{
  "encoder_arch": "conformer",
  "model": "contrastive audio-text model",
  "dataset": "synthesized solo parts of chorales (CocoChorales)",
  "train_examples": 39062,
  "noise_aug": 0.002,
  "time_shift_ms": 100,
  "n_mels": 40,
  "hop_length": 160,
  "input": "log_mel",
  "spec_augment": true,
  "win_length": 512,
  "tokenizer": "char",
  "vocab_size": 32,
  "loss": "softmax",
  "embed_dim": 256,
  "encoder_norm": "layernorm",
  "encoder_activation": "swiglu",
  "encoder_mlp_ratio": 3,
  "encoder_head_dim": 48,
  "encoder_fused_qkv": true,
  "encoder_qk_norm": true,
  "encoder_layer_scale_init": 0.1,
  "encoder_inner_norm": false,
  "encoder_moe": "expert_choice",
  "encoder_num_experts": 32,
  "encoder_moe_every": 2,
  "encoder_expert_mlp_ratio": 0.25,
  "encoder_experts_per_token": 2,
  "encoder_shared_expert": false,
  "encoder_subsampling": 2,
  "encoder_layers": 10,
  "encoder_width": 192,
  "encoder_positions": "conv",
  "encoder_kernel_size": 15,
  "text_encoder_causal": false,
  "text_encoder_width": 320,
  "text_encoder_layers": 10,
  "text_encoder_norm": "layernorm",
  "text_encoder_norm_position": "post",
  "text_encoder_activation": "silu",
  "text_encoder_mlp_ratio": 4,
  "text_encoder_head_dim": 32,
  "text_encoder_fused_qkv": false,
  "text_encoder_bias": "all",
  "text_encoder_qk_norm": false,
  "text_encoder_parallel_block": false,
  "text_encoder_inner_norm": false,
  "text_encoder_positions": "learned",
  "residual_init": "scaled_by_depth",
  "optimizer": "muon",
  "muon_scale": "spectral",
  "learning_rate": 0.039,
  "momentum": 0.9,
  "nesterov": true,
  "orthogonalizer": "polar_express",
  "adamw_lr_other_params": 0.0021,
  "max_grad_norm": 0.5,
  "max_steps": 6800,
  "batch_size": 128,
  "epochs": 22.3,
  "lr_schedule": "cosine_restarts",
  "final_lr_fraction": 0,
  "warmup_steps": 680,
  "weight_decay": 0.01,
  "adamw_weight_decay_other_params": 0.05
}
Rows from block 3 of the audio encoder of a small contrastive audio-text model, named by matrix and row number. Rows with one number within an expert belong to one neuron, the router's apart. Each number is 128 + 24 x the weight over its row's rms, rounded and kept within 0 to 255. All counts start at 0. Numbers have three digits each.
Before each expert's rows are labels from the 100 clips, of 14976, where the router gives the expert most weight on average: "lies over" is the class under the peak. Only what is clearly more common there than usual is listed. The data: synthesized solo parts of chorales (CocoChorales).
# router: router (encoder.blocks.3.mlp.router.weight, 32x192, trained with AdamW), inputs 96-191
# gate: expert gate (encoder.blocks.3.mlp.gate, 32x48x192), inputs 96-191
# up: expert up (encoder.blocks.3.mlp.up, 32x48x192), inputs 96-191
# down: expert down (encoder.blocks.3.mlp.down, 32x192x48, transposed), outputs 96-191

# expert 7
lies over: A#3; D#4
router.7:105105138132156123166093154121160125147125161093182120088135113105143087168137131109152132156137126174170125111113115177131135144099166135123095148119123129161088148138098164088134107114128097129114139125114100115109113071101150124121170110163136149161141120122082121159111162135153111142
gate.0:128142136138105088119087165080140100112131139137162111133170088126129126106137113160155102147119127147126115118133131135116124165125134131130069109151111105100111121114117140095105136141145139155072128142087123177129115122124116162140139099195104138113112122103114149137131206130104124148
up.0:118149136137118080107094147089133108113144134138169104123170100100148130121120107156146119156117129149120115115144132119109116167117137112133056124159126117095107119116112143076100122142153149148077118139109127171111117122130120164129138106197096147127128110117111167130137196137123122149
down.0:116172126129114132117103146138116122075125122123186129137137126120136143135171124094111172155056084102122115160149131131107124106111129120163132146137113125102125150122130132080099120132148136072114149120175133126098093122139135101124136097133116104108129116117132172118211130194086110123
gate.1:107105098134132124149124154143120141090053165124129125154130097141142144151131111157080152098106192142080170161142106097090120129131133115095146086128140119152112140111108087149123122116148159121138112158116128130134140149103137129127141185111116111162105110158103152115163113088106110124
up.1:155141141107199126090163089093095105136132102146111136145135112125078130100084135104118140107145117121140086133108144144143140115129139098127091122124149103130141080141115111147124161102145084149090174169105127148121136114155137142149126134176132085100071104161138158148171096129128168107
down.1:140124119132136112131127144142124144143102115109130113119137089150118060147091127103080093112155117186138138141147132157074101126154135143108126133074126133142123148128136131184135153156092154182153110123109125144180162124125124161137127137140128107161127095082157112137131130123103160105

# expert 31
lies over: A3; A#3
router.31:135123125132135153133142122139139164121163122055139142135141133163147121142105129179150153112176138102102118122109117151085130138149130150159059116130131128126105134111092131150112170102172155108126119151138104160106104079152103107127095110157150124130128136129112140140130134132164127137
gate.0:159120083129151125130110104122089153192121114136100153151117111136169108161138143121155124125124123114117098144168127166108133129137129167118124089145135111128107133161129139164129100117115154144169101152111136102103096100131122136101129122122131115137115102115100196112135117137062126130
up.0:184116110114099154141157134151126139115104131140149118129147136108085129094162130124130135104147151121156134129112164131152125117120107134152102146162157112119125136122119093069112129127155130094132125120130150143161133169121127131117116117134089131166110134125114114121080138166146114155
down.0:177142083158113131113154140106109102159102088125092140126124134164142120110149135090105130131108143129139154100135116107127095128102079118128150104122111110130143138123153135080110132127099106138144162136071134123113152156138125129127128103154147150149133113151141164141132108061125088130
gate.1:132152094135121112151163095142156111156131121060159116136139108141125142106129172096095120140130087136110096141104147118114129130152107148131136106111108153142126069119136128158180160071130139120128149107152119130082117133133101153062120149113056114098171164130150101157145106118105125148
up.1:133145202126137168172144145163119121133134156129140177108149153126124100164146097120117136116135075172111158130125144139087126132150127164102112137157091112126126136123164120101145169094104109099113124122143102104111149120115115114132104104137103130132136107124142123148131137154139140154
down.1:128125118123120127126144121187125108107129182089139142131159142131133142158124087106080096114175119134123114090120122131126168166153103129118110114127164130127139147130126102107067114106103130122117113113152124150137078143129119109152109113186138131140135139115104095141120144165135138085

# expert 11
lies over: A#3
router.11:121113103110098139157181138096164101092104118161143122124162093106125126130142122122117093076106141095094100141090135124155094119123152157120133150092171161162137098101112084121166100107109132140132121111147078131170144155126143145105142170163138118150115128152136115139117147150132123093
gate.0:114152113119168148138157134121072152095123099123136131114159111142140107130097142111158147108103185136139188136142124102089146127183143113113155077116081143155132174155125148158138120089112122152101144139087094107121148144139129112059136142125101135140136118179133103114070117139084117158
up.0:126140152131099107146119105125222099138134132150102126137130128113108109090162113128117120117127115129128061093126143134130148138142101148148091123133147096105118151133175132083130123145144117133112135112090141115155124143140116149157094136124139113130138135141095115110105177111072137112
down.0:124155162125164115118103121125116116135126154100096128131107147103127147150147118181124124135114110112143131134147115108137116137116125137143131120146120144124122139124122130197088135110083149192148136116124117133110099145129129140123160152119098115142134133120124162117046058073107107119
gate.1:154121087132142153124130127088117134120159144126132095117125126113111141125180098155133144151106123148168128122109140123121116122075120100112127135088122154091082121131133141141132127131103102124134085149144134173107145122164129170145154159111105162116120115140072103135107178122130121109
up.1:096148153160160118133142125147123123121144126105105156125133115178146113158109152136134119129168115125139130129099135136136121138164150143117157087155146102114124126146164167075123146049147145115107121111098126072103106122142122091164102134150105088145109108139117138103111123153173133125
down.1:130112126125122150096103145138139149131142160124100136110125155113132143148169111040171153184104146146154082130127116144136099142161098126180124125143070107106125140128099083120152117154116153086137052136123110110170177139129131111125131109135118139132117140127135116138054145177145100127

# expert 27
lies over: A3; A#3
router.27:151138141132152116149101135137141123108146112138126095145114119147123126158100117088138121172091126156161097147126095133144099174167127141102152100137153116119118092150118144112126148084095181131114103138133123148127103118144116150134161152135081087152144147155124114119122098097100146095
gate.0:062132113128176127123124145124149128100085137087170126115158115143124104130164137143092160113112148117133112105147131117156145166121112128152164128109136141100149097128121109153099150128142135108156085124189105110167125128093126145142139162135152156093121144113126131128163171110121104125
up.0:104127100130163116115129152093072122112107115106162116146148122133128123115166108128130134149137136134150159124127153102130145136104099150133144115074120144132132118146114090183091118106133089140124093111171126168117116133123134087121150166150178152131113113106116163145129150095100121129
down.0:131147126108192105181135143133112114129133105108088122108118125138128124118115171171123135158137102148090102128171122111121119130128186102135106143127137172122125084130113133154142121138132135100130143129135137143195079141127124125152143134118150125142135155160129112119132085112097151111
gate.1:121133229119113066142112120120143111117157119116137130072150137128098129164145155122139146109123106134106122098097138136126134152102112115087174139115147149139130112131104152152113121132141102148129113102149123108077110151106114124153104117121147112125131133119137140103212115145145138153
up.1:172130199130120130104114145147127128129146126184130128129117127111167120138124093134157123130107104141087119124132100132113119138132164095100134163183157158142113133112121156043085136197110123088091100150147115117101109104120129178123136120162155135130109155086096137132153132142112113102
down.1:126117087119046121152124121132122122151155178093136124106141119114106160107083170156119120103122105122138092151129137097115121127115116114133106125118149124077124132121117125118147134150149149121128141136075133147152116116126115107113124149179125136098124112120142115114200119129154147099

# expert 19
lies over: F#5
router.19:104112130095182143162119116123130138126144109172120131120098105124179149115110096124131148097117169128112132125144149101109154089131130114140111152152110124098117138191114095134131130112152085090086150110165140146134167113128161134125130155136116120111118140110121127161151089141134119099
gate.0:128116100117116115125132162155071109159108090122141140150139107081104091141110143090147136113128078121109115106167144112156118128118092121152114111101156169149116123151119132138109120107124135109181127113102130194138131133161132132104119149135132109129158116121103132145111133149120133128
up.0:112116099109128088129130100104190103126138142131117129131127179150116094157119171145132124097119153147137136125090113147121089167122160153115111146128138098137111151124143161160123129165139125155144129071147127056153136145135115116127129088172134130152151138137103122114127109130135108125
down.0:149106083113155120175144153127152136105150118100085123130147140121115118082117111045123163126110125149138184108154134169118135133145124119136137105116127133142133120124138117150211132095101096131144053122118123115119092146113127079103151114156116142105124126133114164129124141138075118095
gate.1:079131100114136145161114125163137137108127145149134123148089136101125140142089159136123127130147096137102164129158151126171142140176074116119082095142143128146161129131126123157116172123122128121136144117215161094118150139100126125139101085192112099132083134125123127102108102115108142160
up.1:137131107130080111127114181112094102099099150152102140127114144070112106139147086154152132159129171149110061133129144137094097164122151175121096085119157137101126172117148142156163141140119136149136136137052116183139119113137140113157122095132136120121140140135121155094146153106143137146
down.1:133116095125154115139129108121132146096147131135092130139102122145131147106106139148104098099082163155114230140140129108154148154157127142068108118164097146107137101126141130114151147156118141127118167129188108121166188147119133094101116159107147125100147177123133121125174091142156152142

# expert 24
lies over: A#3; A3
router.24:104114131104126138125124138103108121135113094147147165140112137111106095096153147134145095092093110162109126145133131137114085097162162100125129125155085103154111121170124149156169127112148151143098150138089087118125164165161098109111085153150086151100155096181133154121090117146140124143
gate.0:101112099119083108129115148092104114142166124140095158124162129131085118121103115120108147164088163126081089119111136130126158147151123139136120070148129158139134146113142153145116142097137113134136101084155078072162119110134130153142112141081177114181128112137136122167144103099094115129
up.0:112136107151154119131156137125167136131131146130159121155158134155140109156099094160107133110162051115074140106159136102148155157110146121152159133163109158113148104196133108152132128058146103184126141145101131115130158149120132112142139142095090133142111109130116139112105152118171099112
down.0:137118127119161153128107133139164129141139056136116123157111068136121175116126140126105118082171140114134099066104100126165169140131148103161111125121119120101142104130167165123112155069141142160126109128138154122141128117121131125151163139100087123137135120102130120123125128152152121165
gate.1:101092117128140131137122135122114127087060137117135133076091142123117125142170174137104199093109103132149075139110122174124147123175143138110143119162151108141121110167124153130164164108116118111166108151103106148137071138121135128079153130128121074116151133124157097120100178136133106149
up.1:165139126133160090105169090141103145156066130148165096178136139122128129140108180122126156124116119128154122104118127083126156140131143176137151180108079090117164136176130146169092130101115122103114147138136122124139112146131146102108103102154131141127143131123128130129171113188123141132
down.1:154098103105150165114138170144128091130116192136030119139140123148133108128107076143117097160132082155178137146143132154141140128115061153142136154147120136124145113137109141106062110135121113131127135152124139141155090122143126144133127121151148149117126134149115136121153109130126128107

# expert 14
lies over: A#3; A3
router.14:108135130145129122113075145142174099156166120149109162106114132146144120119148107138123098107135146146133120150119123108103165138138132163113112140142123141104150076092122157110090088162135129112142159115130102157181128110140149151142118164146118123134128138118159138109160079157161125121
gate.0:153148188136151097131112144131098123114139119123197137090130139127156113138125108116170162136153099161151128124051132124133135128135120138134124085118166113112146106116079128111134136105152165095135146124091127156112133102146121124118107160157147142081098129146106155111107091110098121139
up.0:144115109092149111135154087150164107155104182138104140135112115148151087130135147129141159171136110131088168138150125139138117097142141132154116112100157134097075138069172081085149128147134134080148169124124125079141111123104169092145146093178164095098134137111117095142134117129131137155
down.0:172087122142143100132114103131150133159110090130076124130132137129151112156102089110106167154134093124124123110142104154121145123144115144148110107124121141126135182138148112181146131083132177121152116117160155128124067136118121164143133131103093135096101167135121114111120119132153092143
gate.1:137131110126157107103159130143123140098095132150144127139174152139081157094130126144142095170153086130149094135137157113121106130123104077112137145150119089097122122135114137141162097118142147137073135166140158149080114140142145114111084139112103141146100145131133131151094123128109162105
up.1:132152099133105124135136127143112107153155107150166144156115175142100140118164104135190081119142136126160153122115123121140142091138084145147128119147138129123118132124118105089134084114139117102104155162146158128150104129144133133115118118126118137124074136119129129116092069108153152116
down.1:136107128119092126121115134152151127138114086156127133128121157129132081173141148096151103100155115128125176078145136083127122159114116152132101148137133120176126077136113114124134143078086112148119103115092142099167122125140142113160140079097138114143120142124116148127140109119140090123

# expert 5
lies over: A#3
router.5:105164172163130152176102158139125153111131150100147114133124157078109126170133142119136162135150164116075111123114160169161111119116172119134131105087167165072113105145107119068145109084144118119164094133092113127147129128126141117119134095077117113106160093161105102169130098082151116141
gate.0:125129178146145143146145129155103119143131117148134112143156133109093167120077143114125133119122169131159069146150124120179108161153118171112141080113139092141151162097138169190149135125118122146138125143136127091102151163110114194140112139124103108111158105124144121143128123130147166129
up.0:132125068091125141145169126081130126113145120110131131122080122158122101118149150130149144134115154151106138139161149107101128117089132093171103182110123146095134117165154123061105126171137121126070123123124140147108097119164144128119157153128164129141109161118136151142128132089085114126
down.0:122154102111160124115136126156154126183131133121082125111110101109138122115150095127146122111153089114111117133143131126090131137095133146173123125114122131092115100133137115109130080140107176116149092114080138105118198089109113087162159137119177124117152159167118133130197112173156074112
gate.1:126121112145130139140122118112171155122096167132114146112110105108146118144144142127134126143162079100100131162152116131141125094128115173107141165107142133133151051138156097141122153151116141115121126145220154134087168122120120098117123143146138100127109133124121123152189150083138151088
up.1:099129146134135104124099131143084121117103102110143115096120157158107137127046132124149141156131190153126129127111162150116107097159129136123149089146101149144110174094102172182114126129149152111128135164082111129105080096129122123143139117164093114120139114109113139106106140145135118148
down.1:134120142107181107096132111131144112126169111155098120112149141117153121136120129087113126066128099155141137141112116114129146115123107095117128163151131098141119172126145091095130115117131144170164116117230123114156095135147103124112121142093159114128120143110118132141138132129076200142

# expert 20
lies over: A3; A#3
router.20:099100087126124096115155150159146118121123115149081146094109103138122093128146126116111179139132134132104152113097131087144142116120126132092158092107112141094130087100155134121144094113104149087138127114147115129102102115131171117131134138155142114143160153169137167130148172113113122140
gate.0:119093094111133129179126143141136124101105176092137126151131136165171094130136163156122120145145147116133102139130112102120100147074098145122104093111107099094137116136176113091104133144116128113104103105191105130109144147111136174081140114165133136152093110117140116138150149132121094075
up.0:111160150140128133093161140117106134166132113145135145091099118111116132113119125118114136132130138137143183101134141134105153129143125131140124131156151137121143126146106129146153133142151150110151147164125171089133121137125129108154101130129093120151159147121157092124129109114105151173
down.0:149120120114142136127122091110109132100125098131109138136082168145116157162145119120159094121141175095150165083117141130110131162102099154118096107115089122089121126134128146105202137100115115101130166128076141124132120113142135110127124174140119148090141101190161132117122108135158114121
gate.1:115117090124118142126116126135081094094143126114118110129171093151121120156141178132113117121134164123124145120126157109097097163145130152128119167116126120176118131131159157095135086147121127134118090136128102159144076101147125131130099145167164156107089162142126156105136106106124123152
up.1:133114189100095106148132123136129167128076107131158129114081140117105133103138122126132159125109094136182075116138090165177158078163133125157114066148110097102112155133088107144099132119144138179127145129112154082091127128141126162115121138082109113140117132150097144134113131140100145099
down.1:109131124164145117127141098140100136106119102111061139124161160139117154160134117162137138119157125150112107137147119121134079165155135119104103118049132134129114130119097150115141118103115154169120149128113116149076062126115116132126139158082070120122116145143121129120105109081131129127

# expert 22
lies over: A3; A#3
router.22:121095157099157088124103136179140120154094132124176110139160129139112161111123097105112131118098119092158147123163116147141124134136126147092126109074120122096130143103138137103121161099152162137162142150112142142142097130131135098105176090106170142089134078152075111115095152154133174140
gate.0:149143127103112127096106127078149121142163139126153126160116109154110125135133095158156141130103112137139168139132077161103177158139143105116126112063137183123123118133099144027125108147115154112141141119155095121128158146115146160112148106123137138111117105143157135138121119129169111134
up.0:138121121105103149132106124075163083148119135149116134097106134145110140139127105146108129121119113131135171121153112138135142147109118100137153146110137193134120121140115157048098103131094149127139152124130124135139185137097138166109163102107111144092134120103140116122106136159152132125
down.0:133128164124115087131164126133102152125117094151060110128097129110133081170115150098108123174124153144163160119134132148099124137129144129140133141083137155117123141131117141108154132167124077203150093138147124111141149144108135136133089132118184118164138123151131113118195106136071087121
gate.1:122124096125138124089109139103189113140147073173140115104145120118125138115120117107114112091153185127138144100147140097119120169132138150152105116160128123178100088132132119115097119147136114161110115116107095151113150135098126119150143108142077149113155122141155164116129195107121151125
up.1:132136129159129149124174124143136141115101136118104126114121119169108138142142123134169134125099112119132124120103137133123123141134136135087143115079117122155139145154114147167178111121141154105159140122102156126159120167124140104153152105120115107114104121158103100120099087150182124143
down.1:173125134120098144131128125128134131133145136144048133124125080121132111121066107111170080083130116121153164172125114127138134145120126136103114105138153125114157107134133134148110130115136177168074124136082169121176147122132113130135150130137143144129130151145128120107166190137093131121

# expert 6
lies over: A#3; A3
router.6:166101119120150103134137123119093128126159173099151104086117115094115140179105140107125137182106086100108159091117131109115113133131135133110159110106103141154161168127129082110094097073116122103116103114116142112126096126117129126111143186091096085085150113120118166105172124112156168126
gate.0:137136113117127158116103128149144116133121113123131131193155107120150130085152132106141128128116115147122085119160144109120098129103115134135141103128161107083110150149133107154125126152123123080139119117136129120110154147122130113119114143155140174146122129169108113125133108141102113145
up.0:148130145146157112154156130096143104125124102123143125114135116125084120133173148118074139147149155119103148098154115148160123092127143102137101153139113143124132105124115137103126164110138114111129110118157138144127104128113150163128083106096134138108120127083161170130104128152089143107
down.0:115103139130198095157135141130108114150123153122135136115161119139135101139093110116097119042096163111161100107118135119122124135135135118096122136105089115108146128132113107127124104155101115158102152132104106128109060176136137099135091109126134127151134136129089157131167114073160169131
gate.1:132121077117094178109128118147114119103159110134105118109132128149170113128115091119090141123159165125109093157164126128140097118098090164146094106140127122122129129133155090123159119168167114135166108136182139101116078167129123163095122154110098157133088102147135125175117146143136150109
up.1:108124125128113107103128109121049124140120150157118092149184137143103115126148140097087156150146065140122148104129152190129142173121072123116163192097175099115126133097146108136126123128097152096137121112144129135163127163124092128118115103125154107095154114144120107142107101153109156115
down.1:145135114151188116146150116129147143131160134160111135128118127138132141112124109132164090165133096129171157113149114155125139145151143126146153153171086116134125109134115156064108121122110114081136151128154110134099145147130129108102098140138155122119121138124132120136071131113124206136

# expert 21
lies over: A3; A#3
router.21:133135132093149135140120098123165130129123092113135149179107180130134100127114112146077097100087137126146107148137156109120118172137133141160142110096063139124152089106117139122178099158152129094103096174114118104136092092108158082091105137164085154138152135124111099114177136130122108122
gate.0:065115147124157163145081142157084116133120143133126130137107111138155128134093160122115150148097145150134101111130149132141145142130142156123119100111107130135101103125134118121133085112150182143124194139111148121150136107132116121127140093155187134110120113151144122123118093096111121148
up.0:081123167132143134136105144146094139116145158107116137145135089113141138129082160095124108138095110141116085129161156146102147120119175153128109042119126162142117135131128092144131097092127162147133158167142125132135134098133146102144116113154142177139156108131125145127126107112072129139
down.0:132125127118127145148107121146121163143160088144131124102080104105139132137132144084109165127118127144172151099086141117185107106118149128090087129105136104088120152134127134120140116140102139107123139148167135117124120131112111140108132130145189118148134112146137162108218181153193143118
gate.1:139134127143082138113154142117146156093104140135160121122110115105070140128141141147121130106093146127133124157102127145125108144118110109119155055080160149128124182140097135093136124121121124114106130160114158125151162118130116142099150112163120102077182123125166135135172155115159137087
up.1:171142170111136120130070138098114109170119148132107123110097099153133117127123138124166127149125145145147133129127134100125175131139137107146161152160074189101124114096123118094128138162131115124118135110175123134136155130106131095135165156077128159146144124139117106137102148115113114130
down.1:102120142107082125111131099107132154125131122135096116113148105138125086111159153069121134184118181138178089173139118082173110127147117106107114123121102141154127123135098104129141138096120152084148069118165121129166183133136133106132090082109127136144147122140142097147231150141133133136

# expert 15
lies over: A#3
router.15:122143118100151090169132135141148111139172125094072106092091175143159121099122120122137093123111076119148165123109139131105115127130131160126107135132142146128097149134098126112159127117157107110099150126086133146151153094110114093085134154122102111128131136121147105103118116107103095104
gate.0:149119101126126149144102104100091139147143144138124142114098128161151134134150145125105155101139152126116120141131120168131152182143128087105148162151135103160137086143178134102138110069108091107101132090063122117125116111113140127150102148112104076126147159121118122121145113147119158129
up.0:139129117120113143126150167147145108144112105117113119115177141100066119127100093129150123114097072125115114141145141137144111121142108154110156093079139144112141137137128093177134167190137128155132164140215100122129123133165131141083124157135119116101109107158115122105123135160161143110
down.0:153126158116076102078165090166117139105133091101150136163100077143113116123149147106079148084130108100186167109080128108135131131154096159164171136113153144144140131123139136159100140146145133127140118139134140148106164140168118122113128106099113124121099125134112123114136108130101140115
gate.1:118128147150170104110146094139138109101099157147115124139111144140144106120137156144134134039113151129118102114126146134118129148142139125095153169149105184136114118132142181079124119100118117128128123143120122178092106155102127130177104117168077139156138152141154104119140113120147111136
up.1:136127089158137082128144062154163136107111121097139134161117125142141126112150118144124108100132129131126134155133139107094110132133127132130130157098131139106146103101090139124151157154112110093163126112180131119147094180160125124110136106108136165154168145120161155146150131158083137120
down.1:137149141144159118145105097124104163142131103087125126156136146139130175131144116097101125110088139137136161107109120143165151101162148128133143150150135125141129136126138125128119170097095096114140114130060132112136139117130126132129117104143149112134143112180099109129141115114145085130

# expert 25
lies over: A3
router.25:130118102082109133096125100113092096105132100141138124139087149141151160161117093143157110110174154126136163100101141124196125133124118107114095182143105129105110154154097134110141142153145114145088090164129109154115147106084120148143123087130130139152118138104110167169161172108155104102
gate.0:141160113108128102134078117095106093105103121125136118142191081096113130131208120125111118160100164128126120121125144126070093173130163138163095086153146116120100124109133149098110109125131132137105113168133097154127134161108141127169119133177154143118172111122135132133136179148122147127
up.0:104117153116101124151172152166180141124165143115124112114076153145146127116068113132114132099162122123109150139164148134163156102124113154107155161061124129100149113136119126149137134126135150158160098103157136120118157118153132103105145113077088129149101160138137120121103066123183154126
down.0:119112154128093122080159117145155138160134119130120122123127109138130100150073120132115115118153187078172175129112134157130110141116102127138138122130160140144148152131140112125116180145128180211156126117079134127155192108142132128133126104084130119121128125144132116116109152132153146138
gate.1:127130123125159160149124165125132161081122133122138119094115156154185159122182160117113142130137125098121113123093115132144134143129122138143131094128110126155144160121122157098150105142144099119151126142123128144134126151151113145115106119151167111126073072113114113140143128138135166135
up.1:173140151157121181110100154153134107125107115181151147120134110160151125097150147113160126132100106126131125142122097126157146111176139126141084126118104147141146142098148132110153119117150151075114121135151130054142141088118141099155175127111149097127091111146136160108133139141061140145
down.1:145072145140118088112126204134131099154143109141123122113151145117120152149109161159146102132128135149125143122113140131107082164102108133144103113213122134139121125120108144097131150079144069097124090126156148109179109130129108123133116128103112138111133115159158109124167125151176119119

# expert 4
lies over: A3; A#3
router.4:129087119120176116120096154155130150121146123145117118137108122104082129152107137145117129135119107158138129124124183102125084135106111119093117131113137143099112100143155154119147097073125162152147122133159158131129127101177149183171120104114105126142133164163106118146093129136118123144
gate.0:112092132117116131128125173124142107134142110146127114122219121129102124107104173113108102162117147129125141147121114141116127152115098160080145107092125159144141142128138157166130137104132147145157119124102099136173130137106110114164082151157146126098165125149132132094142155093118141130
up.0:121115129118130113147097138134089152163138143135131145093174115103105122141103163144141117141147144129118130144111108120143116119097111133097155157143107154110121159115112150103138133109145109139138102125123099115129117156122126122166109095152117115116190152142159139150110128081104155157
down.0:112150150121121119150153142152121169144110177127117128130137117090129125146104096197146137148135117146129120141099123136142112142120125086078138123183109160094144188129149116120189137165126138148121119131192110119111103153136128105090121114113134105148144161131171144128123143154161062113
gate.1:120112110130126133167186139162145114094137157119167129094149110127092128111085116117153085137109156124089092157125133133129133109159123064108130085140141178146165089107104118065151099160135131143141118125132140124162161140131139097112077128113088164152164145165137096159115115180097134127
up.1:154146161124142134119104145139126144146118113144083138145131143113111136122099108139112131121129102108183128152155117150089144144101154169114120156054137125147121179154165107161125141128141135094124129091099147182088114127141121118136107139126142170104113144147114124136127133095147122110
down.1:132162162123106164143145141182103146137136130150129139094115117145132124126164075157121116163126094093099159117124116125104117108124165132147097128107140101123110113118123140118120110137099115071133096109054111076131121117134153114159158172171179132132128133139115148118119108096150115132

# expert 2
lies over: A3
router.2:095151108114108137149109101105168089133101135085107105120120127084152116156139110122138112139119142109118081163098125113170115117145082119145141109117161080124099163156138141124122094110120122140113116144096084098150089130148103118173093093143164084124114092115140136113096101163153131084
gate.0:123144092122111164117157105099116128134142106114160127123073127117110131096130147133137155141134133127148114105137128134135149143144138139105116065160133129126124142116144115213135103094106124096088126142060124140132130107129111136105144127118134105188139148107124111109109114081117142130
up.0:092141127108123158117143112103114145141146134121125138121048119124109137113092145153145149113148096138142123097127109131147155122135129132119124087151128149109115138112156131223107143082112119117101122134092122127102134096149118149106137104113127097167120141107152123102121131084096126117
down.0:149116113118165121153131134166136150099128145098104127098159123126130146116110191032130148120132124122116136133108126128134156124173137132105129142118126139131149175129139117129136126102127146089113162118169149129165056132129121102110121165152135138129147110138137131132093159138093130153
gate.1:151108105141154097121166176123131188153126151118104131119115113160166111122142081131139142107144143122155092160106151146084104118162135165133118123163134186153164171125123145100147113126073131149152089119107115123139115116101128127109174116147136140195129145120142128123137089118142111119
up.1:131111139130154106105161140117107161153155154093106146065103096181155110103143085120138131095134100127133074139111118140093122134139164158128109149168156157150129134105113155088141138166098138145104126119154124139120127116117108137098164096138154110192120125116127137109160097096141136093
down.1:164147131110156157168143154102118149125121136131137136099169108134116130117074166076133107129144137119158185118158119102164133125161150130090157146074156113140115101139146111147153135105125132128138118126100146130116100138122130096145124118111139126114143139096157129136129080170094115126